python train.py --arch="ecapa_tdnn" --dataset="single notes of musical instruments (NSynth)" --n_mels=80 --hop_length=160 --input="log_mel" --win_length=400 --norm="batchnorm" --hidden_act="relu" --widths=[384] --num_labels=36 --optimizer="adamw" --beta1=0.9 --epochs=1.0
Rows from block 10 of a small multi-label audio tagger, named by matrix and row number. Each number is 128 + 24 x the weight over its row's rms, rounded and kept within 0 to 255. All counts start at 0.
After each channel's rows are labels from the 100 clips, of 14976, where the channel reaches its highest value: "top examples" is what is common among them. Only what is clearly more common there than usual is listed. The data: single notes of musical instruments (NSynth).
# c30: last pointwise conv (model.blocks.10.c3.0.weight, 384x384x1), inputs 128-255

c30.103 [109  93  92 105 125 103 122 151 112 111 103 136  87 165 114 118 125  98 119  91 141 115 127 114 169  97 122 135  94 135 119 129 137 164 127 116 118 114 123 114 105 121 157 128 139 124 111  96 114 104 124 139 147 144 115 126 159 107 130 113  69 134 185 162 160 131 124 151 137 131 159 130 132 104 143 124 109 107 121 120 123 131 132 120 109 135 139 109 129 110 150 144 177 142  93 109 165 118 123  81 112  96 159 149 104 149 160 117 107 113 133 139 127 129  68 113  82 115 106 172 128  86 172 129  95 129  93 112]
top examples: pitch class A; octave 2; note: A2

c30.346 [130 112 186 110 139 125 109 128 126  84 148 121  97 117 127  95 110 175 156 135 150 143 128 164 110 104  97 139 160 138 113 123 103 159 127 125 177 131 135  83 122 130 142 108 122 135 119 132 123 142 103 115  95 113 139 125 123 135  77 178 103 160 100  46 131 151 109  73  95 139  96 113 164 112 116  73 122 127 152 115 103 123 129 120 135 123 124 105 135 126 116 126 106 133  99  93 162  90 142 136 101 125  52 120 142 105 159 105  94 106 104 140 122  81 110 167 159 103 119  91 126 113 120  81 102 161 100  78]
top examples: pitch class E; octave 7

c30.85 [131 103 130 117 118  98 122  75 118 136 154 102 136 109 107 119 103 137 142 134 155 131 161 157  91 125 125 122 136 123 149 133 130 167 101 101 138 116  75 123 125  87  86 135  81  91 124  91 127 138  80 117 127  91 123 130 138  95 114 123 140 128 125 140 167  91 140 148  96  88  80 119 103 165 136 148 153 132 179 147 170 122 126 142 138 143 141  72 105 109 138 152 125 146 108 130 134 151 112 147  99 106  99 136 110 125  99 149 123 109  87 124 146 113 124 133 140 135 112 109 126 115 112 123 112 173  90 125]
top examples: octave 7; pitch class C; pitch class F#

c30.358 [ 87 165 170 127 111 117 130 126 146 127 112 109 122 180 124 132 129 138 136  96  96 143 172  95 118 114  96 121 143 136 146 117 147 146 132 106 123 134 137 106  90 156 100  99 127 131 131  88 165 110 121 144 119 105  88 114 124 141  89  82 141 129  54 110 110 116 114 142 124 115 104 152 109  90 161 125 131 138 115 113 129 119 106 124 144  74 141 116 116 119 117 126  83  98 105 115 173 153 137 152 131 125  93  84 123 101  86 120  73 125 133 107 124 106 137  67 119 150  87 148 133 111 137 114 128 109  97 134]
top examples: octave 4; pitch class A; note: A4; pitch class: F

c30.107 [111 118 148 137 119 143 180 133 130  89  94 100 104 120 106  84 100 134 113 105 110 136 123 153 135 146 123 100 148 114  94  87 114 154 130 142  87 154 118 108 104 125 109 144 134 184 153 130  95 111  77 143 100  96 120 113 105 136 100 122  82 137  73  98 119 100 101 136 156 101 165 148 135 121 106 118 162 131 133 134 138 113 145  77 124 113  97 109 101 123 125 131 130 138  84  96 147  90  71 159 141 179  55  90  91  97  85 119 122 128  90 145 122 118 151 131 131 115 106 115 128 106  93 103 114 163  68 141]
top examples: electronic; octave 4; pitch class A; note: A4

c30.357 [119 107 133 112 146  65  93 142 151  84 156 133 122 108 106 114 116 127 141 109 121 113 120 112 124 134 125 120 134 135 132 121 111 125 123 128 111 135  89 126 124 131 120 101 122 111 143 148 119 106 126  73  97  74 123 102 128 143 113  98 112 153 106 114 105 163 128 130 118 115 133 136 135 109 138  96  90 114 126 111 131 159 125 115 104 133 136 151 102 122 111 137 114 141  86 138 165 103  81 144 110 145 138  98 114 144 142 105 123 120 138 166 145 122 110  85 148  86 113 159  98 141 140 102 121  96  96 136]
top examples: pitch class G; acoustic; octave 4; note: G4

c30.126 [129 118 127 138 112 142 103  92 138 103 114 101 134 121 157 114 113 137  93 130 136 165 135 124 170  75 115 110 111 127 170 133 133 114  85 113 141 109 136  86 107 136 145 132 164 150 126 121 129 119 106 128  98 154 122 109  81 113 100 139 136 108 148 116  83 134  99 125  96 122 140 105 136  89 130 110 131 107 124 134 102 122 111  94  92 122  88 119  87 175 143 168 144  92  92 143 106  92 111 121 128 114 116 113 111  89 119 116 110  99 124 116 119 149 123  97 125  83 110 103 107 140 141  91 106 136 117 144]
top examples: octave 4; pitch class B; note: B4

c30.360 [113 140 146 146 100 182 115 115 106  66 152 114  90 184 120 123  75 132 143  87 102 127 145 143  92 130 102 151 116 107 116 142  98 136  87  82 151 110 103 131 103  78 126 132 109 113 143 110 150 112  83 132 129  74 120 114 147 100 114  99  90  58 108 124 131 102 132 112 149 127 151 158 125 104  62 135 121  85 127 120 142 123 116 136 123  96 128 128 121 134 163 139 139 121 153 101 146 149 141 126 109 114 124 131 139 102 109 127 113 103 171 100 132 139 130 119  86 133 138 129 102 116 105  92 118 145 149 108]
top examples: octave 1; guitar

c30.333 [102 111 140 103 130 115 136 133 117  89 123 171 101 122  90 114 136 148 123 109  69 121 121 106  98 106 117  99 130  95  95 121 110 116 147 142 117 131  88  99 138 107 130 148 125 113 120 128 106 153 106 138  96  86 133 107  98 131 123 151 121  97 126  94 157 136 102  93 100 123  98 106 155  83 193 131  85 120 144 109 119 122 111 152 130 143 139 119  93 135 119 160 110 141  72 138 134 130  92 140 129  96  91 136  87  91 128 120 121 127 107 133  87  90 117  99 126 139 116 111 112  97 135 104 119 118 138  87]
top examples: pitch class F#; octave 3; note: F#3

c30.184 [134 127 144 111 122 117  85  69 140 116  96 141  83 109  96 114 133 117  90  97  75 124 147  85  90 130 120 142 117 115  85 133 132  93 141 160 111 117 134 104 154 150  97 126 172 151  92 114 116 145  96 148 128  93 123  81 117 146 152 144 101 135 130  99 129 125 124  88 111  87 113 103 135 150 119 113  85 128 157 113  99 153 117 113 113 141 133 133 126 108 116 140 123  98  76 146 110 112  90 123 129 154 119 116 107 101  86  96 115  84 119  99 108 102 106  95 132 122  82 120  82 100 111 125  86 138 121 100]
top examples: octave 4; pitch class F#; note: F#4; pitch class: F

c30.124 [142 136 118 101 157 121 128 159 137 168 124 135 136 107  96 151 125 144 121 156 143 124 135 116 103 151 149 109 114 124 124 142 128 125 112 155 141 129 155 152 115 174 177  98 121 129 191 154 140 141 135 144 173 150 146 178 127 131 166 136 122 152 130 146 106  80 155 145 138 144 151 119 152 152 159 124 130  73 120 107 164 133  87 134 143 109 131 121 137 106  75 130 128 148 125 110 156 146 130  98 191 142 135 133 168 147 110 146 136 140 132 122 161 104 130 108 106 131 139 116 135 126 125 176 151  87 103 105]
top examples: octave 5; organ; pitch class: G#; note: G#5

c30.98 [ 69 162 121 148 114 163 123 155 101 100 143 111 106 140  80 129 109 120 142  92 139 137 138 178  92 130 146 117 105 117 143 161 118 123 130  98 115  78 146 109  74 116 133 112 152 118 141 133 101 109 125 136 116  90 109 131 109 100 127 134  93 123  98 114 127 164  84  89 117 122 188 120 138 145 106  95  89 147 152 114 111 131 139 118  87 134 131 132 138 144 152 138 133  95 126 131 148 118 102 130  97 142 137 124 125 104  81 126  87 124 118 139 119 119 137 123 137 189 113 127 133 119 141  88  83 124 138 142]
top examples: octave 6

c30.337 [132 119 108 103 125 134 118 133 117 130  94 119  95 124 120  98 103 145  99 112 143 134 143 102 119 101 115 116  78 135 115 109  93 136 121  84 107  90 134 148 126 123  82 104 108  99  80  65 123 113 105 101  99 129 102 136 118 100 131 146  96 141 116 121  90 102 142 117 134  80 172 107 116  93 114 124 150 120 129 108 169 107  97 145 162 136 111 102 107 117 114 115  97 125 115 142  94  75 120 101 115 139  83 128 148  99  88 122 111 130 128 115 142 105 138 114  74 139 112 131 154 122  85 128 148 120 122 122]
top examples: acoustic; string; octave 6

c30.218 [ 97 126 121 131 120 120 139 100  88  83 114 157 125 147 140 145 113 126 112 137 173 133 125 130  99 126 116 121 161 148 164  89 134  96 137 130 115 162 116  82 104 112 126  79 116 164 126 134 133  57 105 143 105 113 124 162 127 135 103  82  96  79  95 169  84 106  81 150 126 100 131 127 109 106 118 115 153  95 119 159 130 120  90  91 100 111 128 141 126  67 129 150  68 145 133 103 126  85 159 136 109 139 139 112  84 125 140 147  93 122 136 141 137 117 126 136 119  68 113 119 125 123  74  90  73 129 100 123]
top examples: pitch class B; octave 3; note: B3

c30.174 [ 98 123 137 129 120 137 117 162 157 104 155  96 155 143 151 101  90 160 105 122 131 107 145 106 178 144 113 159 160 125 142 140  96 113 115 146  71 186 129 118 128 100 141  86 159 119 126 112 121 139 121  53 118 137 165 117  93 151 141 114 130 124 108  93 125 138 126  91 128 158  99 129 117 109 177  86 134  89 132 130 135 161 156 143 139 140 163 132 125 114  98 105 117 145 128 139  96 110 123 120 106 123 147  87  93  92  99 112  88 102 144  99 138 112  96 110 117 129 116 112 139 132  89 120 118 135 134  72]
top examples: pitch class G; octave 3; note: G3

c30.158 [105 114 149 114 118 167 105 112 126 136 137 122  72 114 117  77  97  92 131 135 145 117  83 128 130 100 141 136 116 149  94  99 124 129  71 153 100 153 180 115 122 124 148  94 148 112 122 110  97 126 103  81 122 163 103  99 135 159 145 112 111 168 148 125  69 164 127 143 115 109  96 120 144 146 134 135 125 135  71 135 124 146 106 109 122 141 103 137 112  89  87 144 143 130 129 121  80 159 132  90 151 137 113 140 128  91 152 123 122 101 117 124 121  93 134 121 142 114 122  79 108 113 117 115 115  98 139 144]
top examples: pitch class E; octave 6; note: E6; octave 7

c30.316 [119 148 154 144 142 120 140 152 148 138 149 150 119 162 114 104  55 134 110 123 142  83 121 148 121 152 148 139 171 112 109 101 123 127 153  90 105 144 137 115 102 124 128 141 161  85 119 177 154 109 109  71  96 148 106 118  96 131 128 148 140 146  94 115 111 129 108  43 113  75 130 126 107 133 122  83 137 134 127 131 128 155 134 113  99 121 128 178  92 120 115  82 124 146 164  96 153  94  80 104 110 121 125 111  96 118  99 111 109 105 117  76  92 141 141 117  82 110 104 146 108 116 136  90 107 114  55 109]
top examples: electronic; octave 4; guitar; octave 5

c30.247 [124 126 147 120 133 175  88 150  96  99  98 118 113 124 140 103 130 126 116 148 111 124  97  90 139 166 120 104 160  96  90 154 146 142 124 122 115 143 149 122  93  89 114 112 169  96 102 103 145 132 118 120 134 134 119 116 110 140 108 111  92 141 120  85 179 168 131 120 124 128 149 104 163 105 133 115 121 122 148 137 117 151 145  96 147 133  98 103 133 149 154 142 111 123 111 112 170 138  95 139 130  94 119 145 123 127 105 140 108 111 128 170 108 133 116 118 125 123  91 129 132 108 124 159  70 138 161 139]
top examples: electronic; organ; pitch class B

c30.299 [ 92 150 136 122  78 116  84 140  76 124 123  89 104 121 106 122 123 138  93 111 144 123 141 103  82 143 141  87 108 130 104 118 114 154 106 109 102  90 153 108  96 114 119 143  95 121 118 124 134 127 150 148 124 140 153 107 120 128 126 109  67 147 105 150 105 101 135 133 140 121  92  83 107 123  83  89  60  92 135 100 140 130 106 118 137 107 118 104 147  92 136 151  91 121 125 116 139 114  90 140 149 108  86 122 105 150  78 105 136 132 102 139 127  88 149  97 109 113 126 114 123 102 105 150 117 143 141  89]
top examples: octave 3; pitch class F; note: F3; pitch class A#

c30.245 [112 130  95 116 115 129 121  95 127 128 137 141 127 120 120 127  99  95 105 100 118 136 128 109 126  77 130 150 114 130 122 122 102 101 106 126 130 103 125 116 105  96 118 112 141 125 141 138 100 117 101 101 138 110 114  92 140 121  92 109 135 132 100  89 170 116 121  68 105 114 133 106 170 114 116 132 108 142 147 143 109 102 130 120 124 159 123 149  92 117 113 130  92 125 108 136 125 111 129 142 109  98 101  79  91 106 110 111 166  94  96 134  92 112 121 117 108 188  95 107 143 128 142 120 112 117 102 111]
top examples: electronic; pitch class C; organ

c30.24 [136 136 122 100  99 109 127 104 136 169 137 152  92 149 140 118 127 177 128  81 119 108 139 116 123 123 163 131 113 114 142 111  96 102 136 141  97 119 171 134  88 137 128 115 134 156 129  93 128 166  97 109 129 144 135 110 100 134 116  87 115 143  90 112 127 115 126 156 110 117 115 143 125 121 147 144 144 172 137 151 159 121 124  99 163 144 163 142 133 161  98 158  78 103  92 118 122 152 161 154 108  83 123 170 109 113 113 116 129  94 128 132 106 146 119 122  97 131 123  89  96 146 150 133 134 147 135 134]
top examples: bass; synthetic

c30.341 [120 135 106 115 131 132 116 124  98 135 143 130  90 103 106 125  97 130 124 128  96  99 145 156 109 129 111 104 129 140 128 110 110  86 147  80 122 132 123  99  98 102 115 116 164 148 115  80 162 130 109 135 119  88  72  62 148 113 124 148 159 150 141 131 185 157 159 126 123 137 128 104 152  96 147  98 136 150 117 152 157 159 134 119  92 145 143  84 119 129 118 132 105 113 140  93 142 105 139  77 128 145 102  79 110 103 133  98 118 117 121 160  67 126 136 113 171  85  95 156 131  87 133 139  78 102 131 104]
top examples: pitch class C#; organ

c30.380 [120 137 160 142 146  85 156 142 131  96 108 154 163 162 121 160 158  95 167 148 132 162 113 126 105 100 159 146  91 161  93 120 158 101  91 135 138 126 117 140 132 198 172 165 136  95 143 128 164 104 140 116 121 115 107 126 163 122 151 134 127 122 134 136 143 111 105 134 144 129 130  82 109 122 151 124 102 142 200 163 163 140 118 125 137 112 113 156 130 158 113 141 125  92 164 147 151 148 134 112 123 163 133 116 145 156 100 119 119 151 155 122 126 149 114 162 110 147 140 178 103 101 159 104 145  97 134 131]
top examples: octave 5; organ; pitch class: G#; note: G#5

c30.181 [118 152 141 129 125 120 108 125 138 135 145  95 121 142  99 148 153 129  91 140 158 121 130 125 110 110  97 128 128 140  97 145 104  99 113 102  68 121 135 122 148 171 142 105  95  74 122 114 111 158  97 125 107  89 110 137 146 111 118  91 156 140  87  99 141 123 127 120 152 134 125  78  88 148 133 130  98 130 125 101  94 140 142 143 137 118 151 119 109 104 133  96 133 135 116 131 132 136 134 165  91  87 118 133  97 163  81 102 107 142  99 148 140 129 138 124 130  84  76  68 140 130  89 134 147 119 131 106]
top examples: octave 7; pitch class D#

c30.297 [139 121 127 126 103 115 135  96 126 157 145 119 120  90  92 115 134 141 114  79  95 114 130 159 132 108 134 137 122 161 127  85 102 139 108  85 143  95  89 110 126  78 112 105 109 129 100 129  89 120  83 127 134 125  93 114 124 105 116 117 116 100  92  90 112 148 119 115  79 126 112 147  97 108 128 158 150 127 108  74 114 123 118 134 118  98 148 141 126 113 110 122 105 116 138 110 116 125 146 115 152 125 125 109  89 120 147 117 170 107  88  94 117 104 116 120 118 126 117  98 138 100  97  91 113 103 127 139]
top examples: bass; octave 1; octave 2

c30.120 [171 134 120 133 132 125 105 144 107 113  94 126 112 147 141 138 125 121 123 149  96 132 166 105 122 109  88 102 104 134 120 125 149 106 156  56  68 131 110 106 125 124 149 106 113 112 112 101 128 149 143 132 115 109 115 161 154 120 126  78 100 138 136 156  80 110 160 138 130 128 102 108 148 110 156 126 111 135 103 137 119 121  86 138 125 128 127 105 133 103  68 156  96 124 107 130 134 142 107  98  99 115 153 123  86 149 102 124  87 129 148 157 125 112 124 122 155 140 111 120  93 136 174 122 129 138  87  82]
top examples: octave 5; organ; pitch class: G#; note: G#5

c30.41 [109 121 107 108  73 157 107  99 143  97 104 101 147 155 101 159 123 114 105 118  86 130 141 143 132  70 114 129 113 115 112  88 115 159  95 131 138 124 124 135  61 155  77 130 105 103  95 108  96 129 113  83 121 114 142 138  99 124  85 121 104  77 126  98 115 145 138  91  71  88 148 105 130  76 116 122 150 119 153 151 174 121 135 114 129 117 136 113 116 121 133 103 159  94  80 115 119 121 132 139  96 104 104  56 101 117 110  97 146 129  93 161 111 121 144 129 122 103  76 140 133 117 136 103  94 106 165 133]
top examples: octave 4; source: acoustic; pitch class B; note: B4

c30.338 [103 119  76 131 113 147  94  71 112 136 130 123 157 111  69 119  93 136  74  99  98 170 116 114 163  99 101  91 169 127 132 123 114 127 101 123 154 128 107 143  89 119 114 101 147 159 152 137 156 164 127 120  91 132 113  90 121 131  97  68 103 145 133 120 141 126 147 100  89  90 106 133 142  85 109 111  96 132 109 101 162 134 110 121 114  88 131  97  98 165 138  75  77 114 102  86 126  99 143 140 113 112 108 125 118 103 135 114 131 114 129 139  97 159 159 126 154  79 116 129  73 115  85 117 126  86 129 109]
top examples: octave 1; pitch class E

c30.157 [128 135 185 140 107 130 128  89  98 127 111 120 136 168 132 119  87 116 128 159 132 154 176 155 174 112  99 133 165 113 106 126 119 147  99 110 134 132 116 114 129 146 116 116 104 131 122  92 124  94 151 125  94  97  88 147 165 121 103  91  99 185 123 160 104 142 158 121 162 120 148 102 116 109  84 134  89 139 123  65 134 136  73 117 110 100 104 119 155 109 123 113 118  96 128 134 140 113 135 133 128 161 107 129 128 119  87 115 127 108 154 126 151 145  83 105 147 117  97 102 111 132  95  92 113 131 144 157]
top examples: pitch class B; note: B3

c30.306 [120  97 156 108 156 126 103 115  86 103 138 133 114 109 121 142 101 117 133 129 109 149  46 142 115 111 148 152 119  99  85 106 149 134 148 108  86 186 122 132 124 106  83 126 121 108 120 110 158 129 137 108 130  76 101 125 163  99 186  94  73 143 129 134 135 139 132 131 128 115 151 125 147 135 133 110 122 144 129 140 135 132 150  87 139 149 119 120 150 154 120 149  78 123 152 121 116 123 118 171 118  94  83 132 168 142 168  94 110 110 131 120 145 134 135 110 191 116 111 117 125 153 145 112 145 135  92  82]
top examples: mallet; acoustic; octave 3

c30.212 [123 121 136 105 133 142 124 101  81 117 173 139 134  62 101 131 142  94 106 127 116 118 100 100 103 115  79 142 112 159 133 136  54 132 146  99 106 145 101 126 144  88 137  95 141 123 108  98 157 151  95  95  96  82 137 155 130 117 133 140 133 124 110 138 116 114 196  96 129 164 118  98 147 116 162 173  80 142 146  87  93 117 106 130 146 138 149 103 115 125 133 132 125 106  87 164 112 132 129 138 117  92 128 151 125 131 155 124 134 156 119 120 121 102 104  73 163 103 122 120 127 139 118 116 137 145 124 117]
top examples: octave 7; pitch class D

c30.54 [125 133 122 140 116 100 130 158 143 151 140  99 109  87 129 121 140 137 131 113 118 127 146 147 168 108 134 117 166  95  86 129 123 165 114 144  74 113 135 104 104 137 121 149 146 133 129 141 161 115 136 120 118 109 126 136 145 133  85 117  92 136  88 108 109 164 171 137 105 122 118 108 128 107 132 101 124 144 145 101 108 121 155  97 155 145 104  98 124 144  94 143 112 140 100 132 108 121 166 145  83 121 149 144 114 118 125 132  80 114 108 124 126  94 126 118 129  96 151 126 117 110 174 128 144 138 115 100]
top examples: pitch class B; octave 3; note: B3

c30.224 [112 121 110 131 125 143  85 155  98 102 114 137 111 148 112 122 145 174 122 153 112 160 138 154  89 144 107  92  78 151 118  89 105 117 101  86 111 132 136 107 164 133 154 130 150 155 134 135 103 119 100 125 113 127 108 105 120 117 144 113 113 153  96 148  94 102 143 128 100 125  91  72 127 121 135 115 112 119 137  90 115 159 124 108 111 111 110 121  87 133 214 135 132 105  89 116 172 122 142 101  84 107 104 111 124  97 115 148  92 101  97 135  94 114 116 126 111 112 104 125 110 110 123  94 158 161  89  85]
top examples: pitch class A; octave 3; note: A3

c30.343 [107  86 142  97 120 155  86 131 141 120 147 123 163 104 101 153 114 155  92  97 106 153 151 129 144 103 152 139  94 105 116 145 122 138 115 100 123 129 118 138 113 112  91 141 102 112 132 108  93 109 118  87 114 127 150  98 122  99 133 156 130 143 156 104 150 166 156 118 150 140 152 122 137 119 163 117 149 154 147 140 147 105 114 114 164 138 118 110 115 104 148 140 119 116 103 106 154 105 199 141 108 103 113 137 120 147 118 121 129 121 131 145 120  88  85 127 147 162 129 149 118  88 178 146 119 180  82 101]
top examples: octave 7; octave 6; mallet

c30.45 [135 148 151 116 103 140 115 133 110  94 141 115 119 184 108 111  99 144 129  91 107  98 100 152 115 140 102 168 117 142 109 171 114 113 144 108 120 129 117  96 112 115  83 113 111 172 160 107 154 136 117 105 103  92 124 140 139 134  75  60 122 146  93  94 115 119 138 119 115  92 153  99 145 148 112  80 108 123 149 156 145 146 109  90 111 109 112 146 127 156 144 108 140 140 130  94 120 136 148 147 126 109 109 102 105 125 113 102 108  99 141 103 141  97 151 143 145 124 101 112 120 145 124 133 106 146 122  81]
top examples: octave 4; pitch class C#; note: C#4; instrument family: mallet

c30.352 [143 141 104 103 120 119 108 151 121 123 116 123 128 161  84  99 128 162  94 132 104 147 130 176 151 147 163 134 161 131 110 134 182 148 138  98  87 108 132 133  85 101  98 124 125 121 180 105 165 134 135 109 130 156 123 114 135 118  76 120 115  84 125 101  97 127 140 156 145 177 161 122 119 104 143 144 116 130 155 113 162 157 117 119 126 145 124 130 149 130 150 124 121 112  80 142  75 128 127 132  83 119 124 135  89 105 125 116 114 139 153 121 139 103 104 131 136 100 108  93  81 141 108  86 108 141 115 114]
top examples: octave 4; pitch class C#; note: C#4; pitch class: A#

c30.92 [ 91 108 116 115 136 127  99 114 125 123 151 107 132 116  97 119 116 109 130 153 172 147  98  89  71  81 157  94  96 104 143 143 141 112 101 111  65 140 153  87 115 146 129  97 175 132 143 117  88 195 114 115 124 139 161  95 133 145 165 114 120 132 106 137 123  93 105 119 132 124 126 109 138  95 124 138 171 126 101 122 128 110 132  97 129 123 116 154 117 128  99 171  91 136 134 130 136 123 102  90 108 134 126 117 123 137 141 107 114  97 126  93  92 106 123 131 111 102 139 103 107  83 153  96  84  87 133 145]
top examples: octave 2; organ; pitch class E; octave 1

c30.5 [108 131 115 158 121  64 141 152 141 119 156 141  97 142 110 117 120  91 161 131 113 126 151 114 163 103 129 124 111 125  95  93 104 136 121 137 106 139 146 101 117 122 105 124 122 122 118 123 136 129 111 144  99 142  89 120 116 138 127 170  86 187  98 118 136 106  86  88 144 147 122 101 165 138 146 135 139 169 140 158 119 114 101 118 111 161  91 182 105 135  99 123 109 100 125 105 106  94 112 139  82  92 160 104 133 127 153 151 123  91 101 127 157 130  72 118  91 107 146 110  72 120  90  94 111 130 134 124]
top examples: octave 2; pitch class G

c30.61 [110 136 120 157 129  97 163 156 150 105 145 101 105 130 123 134 104  97  89 143  92 129 125 115  88 104 128 110 104 140 122 179 101 100 150 116  79 103 108 127 146 107  97 124 140 135  87  84 153 149  81 113 120 155 107 141  80 144  98 134  97 142 111 115 135 131 162 119 139 124 114 153 112 103 110 147 149 116 123 141 136 103 102 112  77 106  87 193 115 118 162  69 106 107 100  83 130 117  99 112 117 129 109  93 127 150 202 118 132 113 102 115 117 109 116 107 146 120 120 113 138 120 163 122 110 146 119 136]
top examples: octave 2; pitch class F; note: F2

c30.136 [117 143 152 105  94 131 100 116  90 139 171 134 111 120 125 122  77 105 126 108 142 164 178 110 106 141 138 120 144 147 124 167 121 150 106 132 114 107 126 141 132 102  87 126 113 171 113 117 107 131 130 115 165 144 114 135  98 126 114 132 128 119  91 144 163 119 113 107 153  56 170 126 134 113 172 104 119 148 124 179 108 108 104 122 184 123  89 143  93 125 140 110 107 115 136 145  98  90 101 145 125 132 155 118 101 109 126 122 117 117 112 105 152  99 135 112 115 101 144 129  90 117 136 114 111 112 121 127]
top examples: pitch class C#

c30.303 [158 122 105 108 143 123  91  87 138 160 116  78 124 131 131 141 135 140 145 111 166 101 128 126 147 154 108 124  99 132 154 139 125 148 161 156 134 163 119 181 134 152 129 164  96 161 144 152 121 110 139 153 155 132 121 136 151 139 160 126 177 100 138 107 150  86 114 135 150 158 105 123 122 128 109 118 150 141 116  59 124 133 130 105 148 128  90 141 139 145 153 130 158 125 139 129 112 173 100  98 126 142 149 154 156 115 122 136 163 174 141 158 116 149 129 101 131 113 139 141 167 162  82 116 140 133 128 152]
top examples: octave 5; organ; pitch class: G#; note: G#5

c30.274 [123 122 115 115 179 101 112 173 120 107 107  98 121 134 138 142 132 110  98  97  98 109  93 132 122 131 148 106 115 135 131 118 128 159 109 144 106  98  94 103  95  98 127  90 143 135 169 119 166  84 141 114  92 128 149 102 108 128 132 156  69 127 120 130 167 131 143 115  87 115 143  93 129 124 102 104  86 137 120 161 136 114 137 108 129 126 150 151 133  91 158 150 145  95 115 118 173  98 104 158 109 132 109 110  97 105 159 130 107 104 104 127 166 135 143 108 110 129  96 120 110 142 165 109 101 122 142 116]
top examples: acoustic; pitch class G#; pitch class: A

c30.302 [102 113 148 194 132 127  99 114 124 143 150 140  86 111 102 126 103 131  88 109  96  97 117 170 158 104 138 107 167 143  89 112 130 155 115 111  51 100 156 140 115 129 118 110 121 104 126 113 123 152 112  95 116 152 115 125 135 139 130 160 107 133 129 110 124 111 112 132 138 127 142 105  98 117 148 119 143 127  87  86  65  83 152 103 131 116 157 140 118 153  85 111 122 111 119  60 141 155 132 125  94  81 123 111 164 136 134 136 178 120 131 116 141 110 128 136 148  99 105 126 114  94 109  98 156 139 147 106]
top examples: octave 2; keyboard; pitch class E

c30.31 [137 143 126  84 104 160 138 108 116 147 101 123 111 137 119 100 103 112  94 145 131 146 192 194 139 114 119 132 134 111 147 123 124 126 132 121 128  99 150 135 122 137  90 102 117 185 134 125 152 117 117 121 139 154 139  93 160 124  90 109 114 134 104 115  97 137  85 118 143 121 164 114 110 121 148 117 122 121  80  97 163 157 139 110 173 107 114 114 145 134 113 141 131  90 147 106 166 136 120 121 122 115  99  78 126 139 106 128 134 101 193 102 111  94 145 133 148 113 124  81 111  93 114 138 136 110 161 142]
top examples: octave 4; pitch class B; note: B4; note: C#4

c30.82 [169 139 173 179 133 106 129 183 102 137 161 133 169 126 149 131 128 175 177 153 139 123 162 172 145 158 138 136 165 118 150 127 179 135 144 171 163 145 160 120 167 139 134 125 138 111 129 175 118 139 152  76 119 125 129 173 124 140 134 125 123 204 145 157 135 126  98 145 125 132 102 167 149 139 113 146 148 113  95 118 144 142 148  92 102 118 139 103 133 140  73 175  90 163 151 141 167 143 137 101 139 174 118 172 147 100  91 165 151 133 125 104 156 116 125 179 141 160 127 124 111 109 139 157 127 115 107 135]
top examples: octave 5; organ; pitch class: G#; note: G#5

c30.43 [122 122 127 123 106 114 101 150 184 106 136 147 114 103 123 123  80 143 106  94 119 154 135 136 139 110 132 148 138 147 106  88 122 138 118 129 117  98 124 133 114 106 122 143 133 100 132  83 146 130  85 108 111  83  91 100 111  79  95 134  93 118 139  93 117 139 129 134 111 120 151  69 138 107 118 143 102  99 141 121 135 156 105 101 142 123 129 107 120 102 124 153 119 104  92  92 116 104 129 146  85 121 144  93 124 111 113 138  70 135 112  93 106 115  55  94  64 134 140 102 127 108 179 131 118 124 164 124]
top examples: pitch class A#; octave 7; pitch class G